config.toml
train_examples = 45211
arch = "caformer"
drop_path = 0.1
projector_hidden = 512
learning_rate = 0.025
max_steps = 8300
Rows from block 2 of a small self-supervised image encoder, named by matrix and row number. Rows with one number belong to one neuron. Each number is 128 + 32 x the weight over its row's rms, rounded and kept within 0 to 255. All counts start at 0.
After each neuron's rows are labels from the 100 images, of 14976, where the neuron reaches its highest value: "colour at peak" is the nearest of a few named colours to the mean colour under the peak. Only what is clearly more common there than usual is listed. The data: photos of plants and fungi (iNaturalist).
# fc1: MLP up (model.blocks.2.mlp.fc1.weight, 256x64), inputs 0-63
# fc2: MLP down (model.blocks.2.mlp.fc2.weight, 64x256, transposed), outputs 0-63

fc1.61 [ 96 155 125  63 146 165 127 214 125  97 138 133 137 115 131 145 127 159 112  95 122 154 162 129 137 136 127 157  89 151  30 182 169  57 160 152  84 114 152 158 148 158  93 139  99 142 106 116 166  98 178 121 116 116 108  67 133 131 133 164 102 132 142 164]
fc2.61 [ 92 156 115 169 177  70  60 119 111 141 118 158 162  92 138 115 116 172 166 162 122 107 105 115 158 128  94 107 102 142 185  83 123 152 109  69 128 122  71 159 103 163 148 175 164 162 124  78 130  90 103 154 107 173 156 172 122 107  66 129 143 131 153 162]
colour at peak: pink

fc1.87 [ 64 103 162 156 191  92 132 141 121 131 143 129 195 132 109 161 144  95 123 142 148 150 112 152 121 190 126 138 110 219 125 157 115 144 107 117 139 168 126  65  94 101 126 140  96 153 148 136 103 145 140 131 148 132 133 137  68 207  97  69  78 116 106 100]
fc2.87 [131 167 137 132 114 119 113  76 166 154 136 164  69 121 144 103 125 144 101 110 106 122 168  88 141  87  94 104 127  77 155 139 120 107 111  54 112 119  62 254 156 158 137 158 142  97 159 124 122 104 120 103 113 141 126 157 167 126 102 146 148 158 171 154]
colour at peak: brown

fc1.212 [134 106 186 174 108 182  68 145 162  97 124 124 152 123 164 107  93 189 164 135 129 154 158 147 102  91 135 100 148 196 135 147 102 159 158  63  98 103 144 124 128 120 140  83 133 121  51 131 164  71 145  73 104 118 166 127 130 142  97 136 133  98  81 130]
fc2.212 [144 110  98 103  99 125 154 151  93 162 145 162 158 171 121  90  91 110 151 116 125  95 125  72 107 142 160 182 123 138 116 104 104 139  91  49 130  98 158 106 163 123 100 120 117 131 190 174 162  84  80 133 136 158 117  94 164 128 171  67 158 202 167 125]
colour at peak: white

fc1.142 [171  93 150 102 167 188 138 152  91 191 119 130 102  91 164  96 143 135 144 123 160 113 132  92 102  91  87 100 155 103 100 169 177 134  49 138 141 143 195 103 117 129  66 100  96 130 168 136  80 135 132 133 157 156 135 123 164 111  82 106 167 171 157 140]
fc2.142 [ 90 153  73 118 102  58 106 115 159 140 112 136  82 165 169 134 103 120  97 141 117 165 170 103 134 159 164 150 153 211 132 145  89 179 118 111 142 118 111  55 119 138 109 174 185 117 124 170 141 111  84 125 124 175 105  97 157 161 115  83 167 129 110  95]
colour at peak: green

fc1.141 [ 87  80 173 156 167 121 144 131  78 112 140 136 201 152 121 147 143 114 145 127 141 178  68 157  90 204 131 109 116 198 119 141 145 130  89 118 158 126 118  89 104 123 133 169  89 120 136 137 100 121 171 130 165 145 122 143  60 156 117  55 109  87 145 102]
fc2.141 [164 143 118 159 115 117 115  98 171 171 165 140 115 122 109 130  99 121  83 117  98  94 166  73 152 113 101 159 108  83 154 165 137  95 105 103  92 122 105 215 169 146 158 176 120  85 136 155 120  82  72  89 121 177 145  98 181 128  82 184 131 148 154 126]
colour at peak: brown

fc1.237 [ 56 129 172 152  88 142 101 202 101 126 112 138 120 165 104 167 124  63 145 137 123 117 130 162 108 100 140 156 148  81  92 186 132 151 152 135 145 123 164  68 116 112  94 100 131 112 103 150  97 155  97 135 191 109 115 144 121 214 121  93 109  94 170 106]
fc2.237 [149 143  35 137 138 180 193 105  96 151  80 144 137 125 111 100 116 136 103 104 111 101 133 118 161 163  91 124 143 165 162  87 110 128 129  66 177 132  72 137  89 164 139 141 123 159 147 108 134  93 203  80 110 127 158 117 137  72 154 164 129 150 148 169]
colour at peak: brown

fc1.231 [ 89 133 110 110 150 189 136 192 114 151 142  70 109 116  62 116 137 128 147 172 170 121 158 114 191 117 125 167 105  87 150 104 156 142 132 128  96 105 130  80 124 185 130 179 129  99 195 103 117 155 110 105 111  78 146  79  69 129 126 168 162 123  91 123]
fc2.231 [ 91  66 133 166 147  64 154 128 195 118 128 113 169 151 194  80 121 169  75  90 118 134 123  92 113 154 152 112 135 140 129 118 161  98  71  92 106 163 141 170 175 133 160 123 114 128 123 116 175 107 117  92 200 134 110 151 185  85 121 110 100 125 134 105]
colour at peak: grey

fc1.102 [ 72 110 153 171 137  92 144 140  95 108 131 134 199 144  85 133 147  91 125 159 173 176  73 168 106 186 120  93 145 204 105 151 125 150 109 121 159 122 132  80  98 123 130 169 119 124 125 124 107 146 166 152 153 121 116 138  70 188  97 101  65 105 152 101]
fc2.102 [120 112  84 142 127 128 104  96 167 158 124 170  84 125 159 108  78 139 106  82  72  51 201  82 138 108 118 186 139  90 158 144 144 117 165 123 119 113  79 188 124 130 129 125 150 116 123 130 147 116  91  92  85 166 170 140 172 143 114 164 146 129 192 149]
colour at peak: brown

fc1.163 [144 153 159 108 154 118 109 115 169 137 116 143  83  84 210 122 122 169  99 101 165  51 130  72  88 171 139 154 131 129 142 124 147 112  51  64 109 117 147 153 122  95 123 149 145 133 163 101 124  99 170 148  90 110 151 123 174  98 169 126 193 143 126 141]
fc2.163 [121 179 100 166 109 136 191 151 101 131 101 105 177 125 124  74 119 129 132  91 144 126 175 141 175 153 108 162 136 152 119 134  85 144 102 128 191 182  65 119 119 132 164 113 108 168 134 120 143 136  49 116  53 158  83  64 116 142 121 123 113 169 133 111]
colour at peak: green

fc1.81 [104  97 182 146 158 113 143 167 115  79 132 103  87 155 101 180 126 134 196 125  68 112 141  96  93 105 107 109  92 175 129 125 100 180  92 162  88  87 122 109 108 108 156 214 138 123 166 108 149 107 141 107 129 102 191 138 123 104 128 126 169 133  68 149]
fc2.81 [115 181 111  98  48 115 157  89  83 146 113 114 133 102 129 124 139 164 144 103 184 135 111 139 170 129 208 120 100 103  91  77 159 123 149 114 141 148 145 151 123 148  99  83  90 116  97 137 117 160 115 155 165 111 133  88 147 114 158 221 120 149 151  66]
colour at peak: white

fc1.27 [140 113 133 109 118 167  70 165  89 153 136 118 131 147  71 147 107 109 122 103  83 120 147 110 116  73 119 115 157  77  88 177 105 173 124 137 175  91 142  98 124  95 100 153 132 111 127 131 131 135 143  96 158 175 145  98 116 151  55 161 167 143 235 161]
fc2.27 [147 118 135 177 131 159 136 179 113 117 103  70 153 132 161 138 140 123 172 177 142 123 111 164  95 140 149 143 103 114 103 102 151  82  96 150 134 128 116 130  93  96  72 149 151 195 149 130 102 144  94  75  85 112 153 106  84 165 197  51  98 137 152 186]
colour at peak: grey

fc1.105 [142  82 166 162 108 167 110 153 121 187 128 133 147 102 114 123 143 116  94 111 135  48 151 138 116 158 165 155 148 164 138  84 224  79 116 151  79 105 128 129 100 115  90 122 179 111 123 152  69  91 109 143 128 139  86 131 183 100 117 112  98 138 122 188]
fc2.105 [132 141  67  97 135 162 158 121 152 109 147 172 114  98 144 168 147 125 128 123  56 206  82 123 167  85  97 125 149 144 116 192  38 116 117  93 155 165 129 102 167 128 102 100 133 100 135 147 147 179 111 118 122 137 150  86 103 171 163 126 136  81 130  92]
colour at peak: brown

fc1.59 [ 87 146 161 116  98 113 138 169  62 113 154 171  79 151 157 169 118 115 150  96 106 101 108 156 133 127  99 101 106 174 119 118 153 176  89 174  95 143  58 150  93 145 150 148 203 102 131 155 133 100 164 126 151 131 205 137 126 154 114  99 129 149  60 129]
fc2.59 [154 164 139 118  40 138 192  87 167 142 100 127 157  76 156 129 164  94 108 133 126 159 115 100 148 153 172 172 107 101 147 157 149 119 146 163 124 129 148 116 177  84  81  59  75 123 142 106 119 162 139 134 111 118  75 103 129  91 189 144  91 152 138 101]
colour at peak: grey

fc1.170 [120 137  71 130 130 106 181 124 123 138 220  94 130 121 112 114 172 150 126  94  83  90 143 140  83 137 104 135 112  95 145 150 133  98 171 133 103 126  54 107 109 170 155 145 122  89 112 122 146 170 127 117 155  98  53 101 126 180 170 107 208 141 147 119]
fc2.170 [153 124 183 136 124 121  90 136 115  77  62 168 161 112 118 160 137  84  73 152 154 187 108 111 140  98 136 152 152 147 119 109 177 160  90  73 162 175 203 141 148 107 114  90 132 140 146 152 111  58 134 115 109 134 175 135 139  77 101 129  94 138 120 173]
colour at peak: brown

fc1.204 [151 166 101  81 101 144 111 200 138 208  91 145 141 117  86 104 125 123 165 210  98 133 147 129 150 141  80 155 151 119 113 131 133 145 152 141  76 102 146 145 134 177  96 137 159  95 172 155 113  99 146 102 119 131 133 116  82 111 161 127  90  71 169  64]
fc2.204 [ 76 132  80 167 138  86  59 132 131 114 124 107 100  87 121 128 150 193 171 102 180 167 124 153 152 113 115 113 158 167 145  76 133 110  83 151  77 177 145  95  97 117 162 149 105  77 110 123 170 165 125 144 122 177 108 128 125  92 120 201 159 130  96 134]
colour at peak: grey

fc1.36 [108 166 123 145  74 110 118 188 148 174 148 117 103 123 115 179 137  71 121 143 187 173 129  89  47 147 188 209 134 171 110  66 103 102 104 128  98 152 138 128 122  79 122 106 127 111 117 128 144 143 148 131 117  85 157 126 121 175 183 127 115 137 142 127]
fc2.36 [191 124  91 154 145 183 129 107 103  96 115  81 107 153  99  87 146 109  56  99 106 118 124 136 102 128 128  76 170 103 108 196 109 148 172  77 170  86 149 137 149 151 171 145 102 135 140 137 104 127 147 171 122 143  93 199 158  75 148 116 104 156 104 158]
colour at peak: black

fc1.83 [118 153 144 122 107 102  55 166 191 124 146 122  98 133 112 113 209  99 152 183 118 140 117  78 127 115 172 140 146 134  63  88 146 108 111  86 111 172 191 142 120 114 150 104 175 151 100 146 125 146 102  87 121 141 115 115 154 222 101 130 117 138 146 113]
fc2.83 [119 159  82 153 171 169 146  97  64 128 132 109  92 152 142  65  98 107 119  90 121 122 163 141 128  97  97 125 112 106 196 159 113 186 178 177 134  84 123 175  87 142 124 118  80 161 105 137 120 197 184 137 123 115 146 122 142  78 148 136 137 101  82 146]
colour at peak: brown

fc1.62 [113 133 152 138 113 169  88 139  86 148 126  98 171 117  99 101  82 150  95 147  57 149 146 149 159  93 132 110 149 153 140 116 112 190 171 105 138  73 108 198  73  90  75 129 124 160 148 100 131 126 139  77 114 169 117 120  76 135 131 181 174 138 129 185]
fc2.62 [108 108 180 170 120 121 173 164 156 142 120 102 109 146  88 196 107  62 200 177 160 111  72 156 152 129  76 118  91 113 144 143  97 130 105 108 118  64 133  69 151 114  91 169 150 109 155 110 159 144 124 177 173 115 127 145 114 111 144 149 113 109 123  83]
colour at peak: pink

fc1.18 [125 183 155 132 158  92 110 126 107 149 135 130 153 125 140 133 112 131 138 152 107 168 126  95 130 113 140 133 116 136 102 164  84 123  52 141 117 201 119  53  77  79  70 142 181 143 159 188  60 111 122 186 151 176  97 101 132 134 113 111 159 106 151 124]
fc2.18 [107 161 144 103 117  87 124 100 184 146 150 173 147  94 167 129 143 184 186 133 122  98 125  91 134 133  63 172  82 153 152  85 113 154 101 151 124 119  93 165 138  91  50 137 151 157 163 153 134  87 100 162 156  99 121  97 102  98  82 152 139 130 185 168]
colour at peak: green

fc1.70 [157 119 155 139 160 166 117 147 117 109 142 129 141 149  93 134 106 184 127 133  80 129  74  84  90  70  74 119 148 148 147 118 160 176 145 161 110  47 156 111  72 111  82 156 138 225 143 121 122 136 122 145 106  76 146 133 100 120 114 109 163 144 100 171]
fc2.70 [106 159 105 186  97 109 124 114 184  95 112 115 113 125 164 155 115  90 120  90 115 114  84 174 160 147 170  66  95  79 123 107 108 120 116  59 134  98  99 105 115 130 144 158 142  76 142 119 216 119 152 126 163 154 122 126 178 123 150 194 177 114 147 144]
colour at peak: pink; white

fc1.129 [ 56 152 150 138 130 114 102 186 118 158 143 116 137 121 104 164 138  78 133 149 131 109 162 127 111 178 137 194  98 141  90 137  92  85  84 105 137 224  99 121 107 100 164 124  91 157 152 177 111 153 100  89 153 173 132 112 175 159 118  83  85 114 143 134]
fc2.129 [142 139  99  85  96 174 128  96 156 113 163 151 102 127 133  82 133 195 111 109 143  97  92 114 155  82 113  66 145  81 170 117 139 168 143  71 149  71 107 204 129 126 122 110 107 115 161 138 170  82 175 128 131 127 125 180 142  95 176 125 160 129 104 180]
colour at peak: brown

fc1.65 [ 63 120 170 112 155  99  56 185  97 100 119 108  87 132 111  99 112 179 135 158 118 136 160 100 143 132 122 117 173 144 187  86 149  88  92 180 146 162 175 106 144 100 177 115 134 120 167 134 108 163  80  80  83 135 111 127 103 171 180 100 114 117 137 135]
fc2.65 [135 116 119 136 114 202 195  86 119 118 149 141 136 168 171 120 133 118  96 136 114 130 116 167 119 128 118 159  94  74 136 132 133 129 166 114  86 127  65 128 110 129 120 119  61 136 126  64 136 103 144 228 162 113 123 128 174  53 115 130 108 147 146 178]
colour at peak: brown

fc1.218 [115 152 111 108 155 133 205 139 139 127 124 100 133 166  94 142 126 110 190 123 134 127 130  68 128 133 118 155 107 114 156 115  57 129 192 146 111  72 147 112  86 157 103 164 152  89 147 113 124 155 203 123 180  58 134  79 122 153 143 139 116 115  59 126]
fc2.218 [106 153 130 101 107 107 136  71 122 159  88 134 146 132 157 137 128 171  88 118 181 121 100 141 177  95 158 171 148 124 130  85 222  86 116 121 119 209 184 163 121 158  64  88 122 121 154 148  80 107 140 130  95 104 137 130  88 126 140 148  77 139 126 152]
colour at peak: white; pink

fc1.201 [103 129 133 116  87 130 140 147 117 152 115 127 197 112 109 104 152 168 136 160 186 147 138 118 103 192 145  77 118 176 162  80 132 182 119  90 150 137 155  91  79 147 139 180 147 174  90  81 116 132 177  81  68  98 108 166 110 158 168  95 125  94 116 114]
fc2.201 [189 146 131 128 168 162 101 110 115 111 160 124  78 158 116 173 127  86  85 113 119  96 138 116 131  94 107 120 163  61 110 165 109 118 161 140 101  83 150 192 228 147  82 140 115 102 151 150 119 127  87 119 161 147 157  91 103  77 118 188 123 136 126 144]
colour at peak: brown

fc1.160 [132 121  52 174 146 118 114  70  89 202 107 133 131 131 138 118  92 102 108 145 173  85  82 168 185 161  58 166 152 109 199  72 112 130  99 133 141 145 122 123  93 148 138 133 122 109 142 178 123  94 119 153 159 142 115 140  88 105 129 125 151 146 183 130]
fc2.160 [ 71  94 134 124 152  95  59 210 125 120 201 111 129 148 113  83 132 179 156 138  84 118 128  82 134 117 108 146 135 147 157 153  95  58 115 135 171  99 118 145 101 147 127 154 142 168 170 125 152  47 162 128 102 134 113 117 131 126 116 171 136 153 113 175]
colour at peak: pink

fc1.89 [154  94  94 131 197  85 140 146  69 144 175 172 149 108 186 124  88 127  99 133 110 127 152 123 116 134 109 107 175 122 100 127 108 130 109 129 130 163 169 199 125  95 139  74 155  89  91 179 139  80 160 140 174 162  92 149 113 155 131  87 101 121 188  94]
fc2.89 [134 113 141 131 109  55 103  98 194  78 131  95 130 140 104 174 136 126 101 127 170 136 136 157 152 146 100 120 145 138 168  99 190  58 136 138  91 101 137  92 193 173  98 170  97  71 115 156 138 161 103 116 138 136 169  95 136 110  97 203 120 143 111 138]
colour at peak: black

fc1.41 [146  94 139 115 137 115  78  96 110 139 159 166 161 106 183  61 131 152 115 165 134 129 106  74  68 107 101 167 183  96 131  90 136 110 125  98 117 121 111 133 148 149 173 106 136 133 153 128 204 114 152 129 127 212  55 129 153 145 126 171 135 116 181 110]
fc2.41 [161 142 114  78 116 108 161 107 114 156  90  77 150 140  72 152 116 210 158  97 126 139 151 122 124 177 121 112 110 146 142 149 122 139 170 141 114 111 146 119 156 172  86 124 146 141 173 153  25 116 154 123 104  69 119 133  54 124 121 174 100 171 126 120]
colour at peak: green

fc1.55 [115 107 164 130 140 140 137 132 127 181 114  77  86 130 119 175  92 139 168 104 104 152 132 126 142 102 143 130  81 153  99 144  97 117 160  27 189 100 123 116  94  84 132 172 122 130 176 151 137 103 220 119 161 110 175 117 172 132 111 143 133 116  96 175]
fc2.55 [102 108 118 150  84  96 171 117  69  90 124 159 146 128 138 171 146 147 161 106 173 112 163 134 149 143 176 121 143  93 109 147 143 104 131 142 159 130 196  87 149 114  45 116  80 122  83 135 149 157  33 147 102 124 175 100 103 106 171 164 127 145 136 107]
colour at peak: white; pink

fc1.106 [149  81  75 128 136  88 137 163 136  94  79  64 125 174 186  78  70 134  81 109 118 111 169  87 136 131  98 182 167 212 158 119 142 117 137 134 107 107  99 102 120 185  98 111 101 140 149 162 106  88  92 104 105 114 116 126 114 156 136 122 121 171 135 146]
fc2.106 [116 105 172 160 133 143  94 138  88 141 131 111 209 169 116 141  90 108 193 185 131 126 102 154 153 146  76 145 151 106 131 123  89  71 140 132  56  95 179 126  70  95 136 144 114 172 159  92 166 103  81  85 149 132 140  98 119 151 131 100 119 148 157 156]
colour at peak: green

fc1.146 [ 78 177 146 113 132 129 147 108 158 126 164 120 114 166 140 122 191 102  55  97 123 132 117 193 150 101 118 146 159 142 151  88 141 161 166 134 177  38 138 158 102 116  81 140 120 172 146 141 156  72 169 122 110  98  85 130  82 169 124 140 124  79 124 133]
fc2.146 [ 67 176 170 127 176 115 107 139 151 179 146 118 123 161 166 156 168 141 110 130 127 154  80 153 176  99 107 114 127 109  97 108 151  80 123 150 158  98 146  81 122 124  57 139 202 129 186 114  89 119 118 168 137 138  92  83 106 167 132  98  82  78 105 135]
colour at peak: purple; pink

fc1.6 [141 132 133 125 140  86 162 137 110  66 112 151 145 157 147  63 140 154  54 124 156 102 214  90 102 157  88 164 169 121 133 158 132 128  98  98  95  78 116 181 123 151 153 179  85 122 180 125 130  68 131  84  83 118 104 152 130 129 115 118 126 166 131 149]
fc2.6 [111 118 108 142 177 135  99 128  93 187  97  69 141 117 192 133 102 129 110 121 138 139 132  79 127 138 108 154 185 168 149 115 113 142  98 107 134 156 154  42  88 113 138 113  97 127 129 168 106  63 163 139 133  99  83 121 118 116 157  77 152 212 150  96]
colour at peak: green

fc1.181 [148 141 129 107 206  66  68 170  55 137 190 140 139 126 159 162 134 110  94  62 127 154 108 103 176  98 143 132 164 128 126 109 126  90  82 126 128 104 134 166 101 126 140  57 128 148  88 163 101 144 150 112 110 150 157 109 144 154 181  87 142 139 153 143]
fc2.181 [116 113 126 151 137 124 113  72 134 141 112 142 144 159  73 108 150 155 118 171 137 147 105  99 107 149  81 115 162  58 164 102 120  89 155  89 101 172 154 107 118 157  70 155  87 120 137 172 153 129 191 141 176 103  75 145 170 114 112 185  82 154  67 151]
colour at peak: brown

fc1.52 [ 95 155 120 137 179 128 117 135 126 157 102 118 164 125 155 201 106 122 126 126  94  34 123 120  82 107 121 154 147 166 154  89 121  77 141 127 136 169 230 131 133  80 136 141 159  43 164 161 138 149 120 122 142 140 129 139  94 125 105 126 173 128  97 116]
fc2.52 [101 160 138 125  96  74 124 133 172 132 130 175 128  88 115 153 179 189 138 196  90 142 102  98 109 131 121 121 116 122 142 117  80 172  94  99 121 128  65 155 105 155 147 156 163 185 140 121  90  50 147 105 103 175 171 119 103 155 107  93 164 122 174 127]
colour at peak: pink