Weights of a small self-supervised image encoder.
Model: 6.79M parameters, 32-pixel images, arch caformer, activation relu, patch size [2, 2], widths [64, 128, 256].
Training: 8300 steps, batches of 128.
Data: trained on photos of plants and fungi (iNaturalist), 45211 training examples, 23.5 epochs.
Rows from block 3 of a small self-supervised image encoder, named by matrix and row number. Rows with one number belong to one neuron. Each number is 50 + 10 x the weight over its row's rms, rounded and kept within 0 to 99. All counts start at 0. After the name is the row's rms in percent of the matrix's.
After each neuron's rows are labels from the 100 images, of 14976, where the neuron reaches its highest value: "strongest on" is what is common among them. Only what is clearly more common there than usual is listed. The data: photos of plants and fungi (iNaturalist). In brackets: how many of the 100, against the usual share in percent.
# fc1: MLP up (model.blocks.3.mlp.fc1.weight, 512x128), inputs 64-127
# fc2: MLP down (model.blocks.3.mlp.fc2.weight, 128x512, transposed), outputs 64-127

fc1.35 061:57 48 42 40 53 44 50 46 57 34 50 55 26 47 44 61 70 58 53 48 57 52 50 52 53 52 45 47 50 38 45 68 43 42 43 45 52 46 45 45 47 61 50 57 44 43 34 55 33 36 58 48 36 45 34 57 54 53 54 62 60 20 56 31
fc2.35 062:40 54 55 39 57 33 47 31 53 30 44 32 43 36 29 70 49 40 59 41 65 53 66 43 54 51 34 56 49 72 28 63 48 68 55 41 30 50 50 54 59 49 46 48 47 63 53 51 70 58 62 50 52 53 39 55 44 46 49 69 48 42 54 45
strongest on: class Liliopsida (31 vs 9.5); family: Cactaceae (27 vs 3.3); order: Caryophyllales (27 vs 7.8)

fc1.282 087:58 54 42 48 49 60 67 30 50 41 55 49 45 44 59 64 54 64 50 54 62 59 56 46 52 34 44 53 48 59 50 56 40 44 36 32 34 51 44 40 41 68 60 51 53 47 28 57 56 39 64 54 34 71 21 55 62 58 46 55 57 26 44 42
fc2.282 090:69 64 54 46 58 51 53 75 65 45 50 35 38 53 52 50 34 35 78 50 57 61 69 42 47 59 36 67 61 63 41 59 60 47 60 42 50 40 46 44 42 54 57 56 33 64 54 40 39 47 40 38 46 41 44 48 73 61 41 55 42 33 59 56
strongest on: class: Liliopsida (34 vs 9.5); order Asparagales (31 vs 4.5); family: Asparagaceae (31 vs 2.6)

fc1.398 072:49 42 38 47 50 44 56 44 39 43 52 63 47 53 53 60 44 39 39 43 40 65 61 38 59 41 57 50 53 57 64 34 74 69 56 52 49 63 53 63 39 49 63 29 48 48 46 57 49 54 44 55 52 49 33 55 62 53 36 27 50 49 44 47
fc2.398 065:49 56 49 48 50 42 61 58 61 51 54 40 31 53 39 61 71 44 67 55 62 41 61 55 45 53 58 63 57 37 41 46 51 46 52 54 55 46 58 52 30 54 51 49 52 40 42 54 51 50 66 69 61 57 54 50 61 74 42 50 64 64 48 54
strongest on: order Asterales (29 vs 11.2); family: Asteraceae (29 vs 11)

fc1.456 062:46 49 42 40 36 52 65 50 32 55 42 47 58 40 51 63 51 57 44 44 44 69 72 67 37 55 42 62 51 52 40 58 57 54 53 65 32 40 60 37 47 59 51 52 53 35 50 72 47 37 42 53 32 55 41 49 40 39 51 58 51 32 61 42
fc2.456 076:67 49 41 43 56 56 47 49 44 33 36 34 40 57 53 60 45 46 59 47 67 65 50 46 46 55 47 62 69 53 37 50 55 49 62 45 48 33 31 48 38 33 53 45 49 46 53 33 41 28 47 43 45 45 48 66 72 51 33 46 50 54 51 56
strongest on: order Asparagales (29 vs 4.5); family: Asparagaceae (29 vs 2.6); text has "yucca" (25 vs 1)

fc1.23 123:47 55 65 53 58 55 52 52 70 56 55 49 53 33 46 47 44 46 40 52 46 35 62 51 29 51 58 53 33 62 57 63 42 40 60 61 41 65 41 56 38 53 55 50 59 44 34 24 54 48 65 51 61 37 45 62 45 41 63 56 34 48 59 50
fc2.23 114:43 57 49 46 36 34 32 78 43 40 55 38 54 69 41 63 46 43 45 46 37 48 51 36 45 38 54 71 56 56 57 55 43 68 53 51 46 57 47 35 50 61 48 45 51 55 45 44 56 54 49 68 55 52 59 47 38 66 62 52 36 57 58 41
strongest on: family: Asteraceae (27 vs 11)

fc1.373 082:59 53 49 40 39 63 33 66 47 40 56 53 47 51 58 60 48 26 38 47 47 51 45 43 50 25 53 60 49 45 50 54 56 52 61 51 36 48 57 67 54 46 44 32 53 40 53 42 55 60 51 56 50 50 40 57 53 68 45 36 55 63 50 58
fc2.373 094:35 48 64 36 34 42 58 50 45 59 59 34 46 68 53 53 34 38 44 53 41 69 53 57 31 46 58 51 47 28 31 42 65 56 57 52 44 65 70 56 50 34 52 48 54 56 44 48 57 51 44 63 52 48 57 44 45 59 41 59 59 52 49 42
strongest on: order Asterales (33 vs 11.2); family: Asteraceae (33 vs 11); text has "common" (25 vs 6.5)

fc1.57 112:41 44 41 38 65 35 62 59 62 61 48 58 55 35 49 51 63 54 46 48 35 64 54 35 45 42 53 70 48 54 41 50 44 55 53 39 31 53 69 42 43 50 32 60 53 55 33 34 54 44 66 34 61 35 54 51 53 46 31 54 61 25 39 36
fc2.57 140:71 58 59 38 54 45 45 62 58 52 35 37 43 29 51 54 28 18 60 49 64 46 50 40 38 55 69 57 55 58 45 44 46 52 51 62 60 55 24 59 44 64 44 52 62 59 45 47 34 44 55 42 45 48 41 57 70 51 55 48 42 49 47 40
strongest on: class: Liliopsida (30 vs 9.5); order Asparagales (25 vs 4.5); family: Asparagaceae (25 vs 2.6)

fc1.410 085:51 48 52 50 53 36 58 41 40 56 27 54 54 48 33 37 49 48 46 48 50 49 54 61 50 55 43 24 54 54 59 65 67 47 46 37 40 42 57 50 66 35 47 56 53 33 41 55 45 53 69 49 63 36 55 61 64 53 64 59 70 53 59 57
fc2.410 092:39 45 38 61 44 60 57 44 56 42 61 53 42 39 65 49 47 40 72 50 62 45 63 37 58 40 56 31 49 57 50 45 42 46 62 54 38 54 45 48 42 41 55 41 34 59 34 50 67 32 46 44 67 51 48 43 38 53 31 65 56 59 33 36
strongest on: class Liliopsida (27 vs 9.5)

fc1.501 086:52 71 47 47 58 45 41 54 55 55 34 48 50 56 60 56 41 33 35 50 46 62 59 60 41 21 45 63 67 48 54 49 63 61 65 52 32 56 37 43 37 43 52 51 53 50 58 40 53 55 58 48 43 39 50 58 34 63 34 40 45 40 53 56
fc2.501 086:50 57 66 38 43 43 72 62 70 45 55 34 44 60 53 38 44 27 36 50 39 72 35 54 52 47 59 57 41 38 36 31 64 33 46 41 56 60 64 53 62 56 79 71 65 63 42 52 51 55 49 44 59 44 40 50 46 51 42 58 58 56 57 42
strongest on: order Asterales (28 vs 11.2); family: Asteraceae (28 vs 11)

fc1.229 122:51 60 55 58 38 33 53 40 58 42 49 51 51 64 49 45 34 46 50 52 42 52 38 61 56 60 42 54 65 32 34 73 50 28 41 57 46 49 52 52 34 52 28 34 58 50 53 66 48 44 56 63 42 48 34 54 51 45 35 43 46 47 64 47
fc2.229 105:48 54 48 38 52 39 37 30 52 41 39 59 51 67 49 61 52 41 39 47 55 55 51 51 46 69 61 61 53 39 35 63 32 49 61 49 57 47 58 41 36 48 54 60 39 35 38 53 63 60 47 38 38 48 50 36 44 30 37 49 53 35 59 57
strongest on: order Caryophyllales (26 vs 7.8)

fc1.380 100:48 48 67 37 56 70 40 40 49 43 46 42 54 47 53 49 46 54 59 38 62 62 54 56 50 58 45 44 35 58 40 46 54 48 40 35 37 55 49 47 44 50 53 51 40 42 31 60 49 44 64 45 47 55 39 34 39 75 57 43 56 60 47 56
fc2.380 091:62 51 34 44 47 60 60 31 49 61 56 40 33 47 62 61 47 39 46 54 44 62 49 38 44 49 30 59 53 40 50 53 47 48 48 47 24 47 57 59 54 49 60 62 42 55 49 54 45 54 38 38 38 48 42 51 51 48 54 69 67 44 57 60
strongest on: order Asparagales (33 vs 4.5); family: Asparagaceae (32 vs 2.6); text has "yucca" (30 vs 1)

fc1.97 120:61 36 45 48 52 64 62 34 51 51 45 58 52 54 55 33 58 31 48 43 62 46 53 64 52 49 47 49 51 75 53 39 65 63 42 63 56 31 62 46 62 47 42 49 47 40 45 35 63 52 82 60 51 44 17 42 35 53 54 59 60 60 59 76
fc2.97 137:55 51 34 29 57 51 53 33 58 49 77 42 38 49 37 75 46 47 40 48 55 39 59 41 40 55 59 55 63 42 63 44 54 49 59 46 42 51 45 54 60 44 51 35 36 52 54 58 43 50 39 24 48 49 35 28 43 38 59 61 52 55 62 48
strongest on: class: Liliopsida (33 vs 9.5); order Asparagales (27 vs 4.5); family: Asparagaceae (27 vs 2.6)

fc1.266 078:53 48 49 57 47 35 40 52 24 42 42 61 38 36 64 68 45 35 63 55 45 40 54 48 51 49 34 67 63 39 43 46 40 66 62 51 37 54 62 32 34 49 34 46 52 49 46 48 35 37 60 54 62 55 48 43 52 50 47 42 53 23 50 51
fc2.266 083:61 46 41 42 54 59 62 47 56 40 45 54 36 51 52 55 51 37 38 26 49 58 56 42 31 45 60 63 62 49 43 50 59 43 56 64 43 45 35 45 42 45 60 60 65 65 59 39 50 42 52 32 34 41 39 52 60 56 58 51 60 58 53 60
strongest on: order Asparagales (30 vs 4.5); family: Asparagaceae (29 vs 2.6); text has "yucca" (25 vs 1)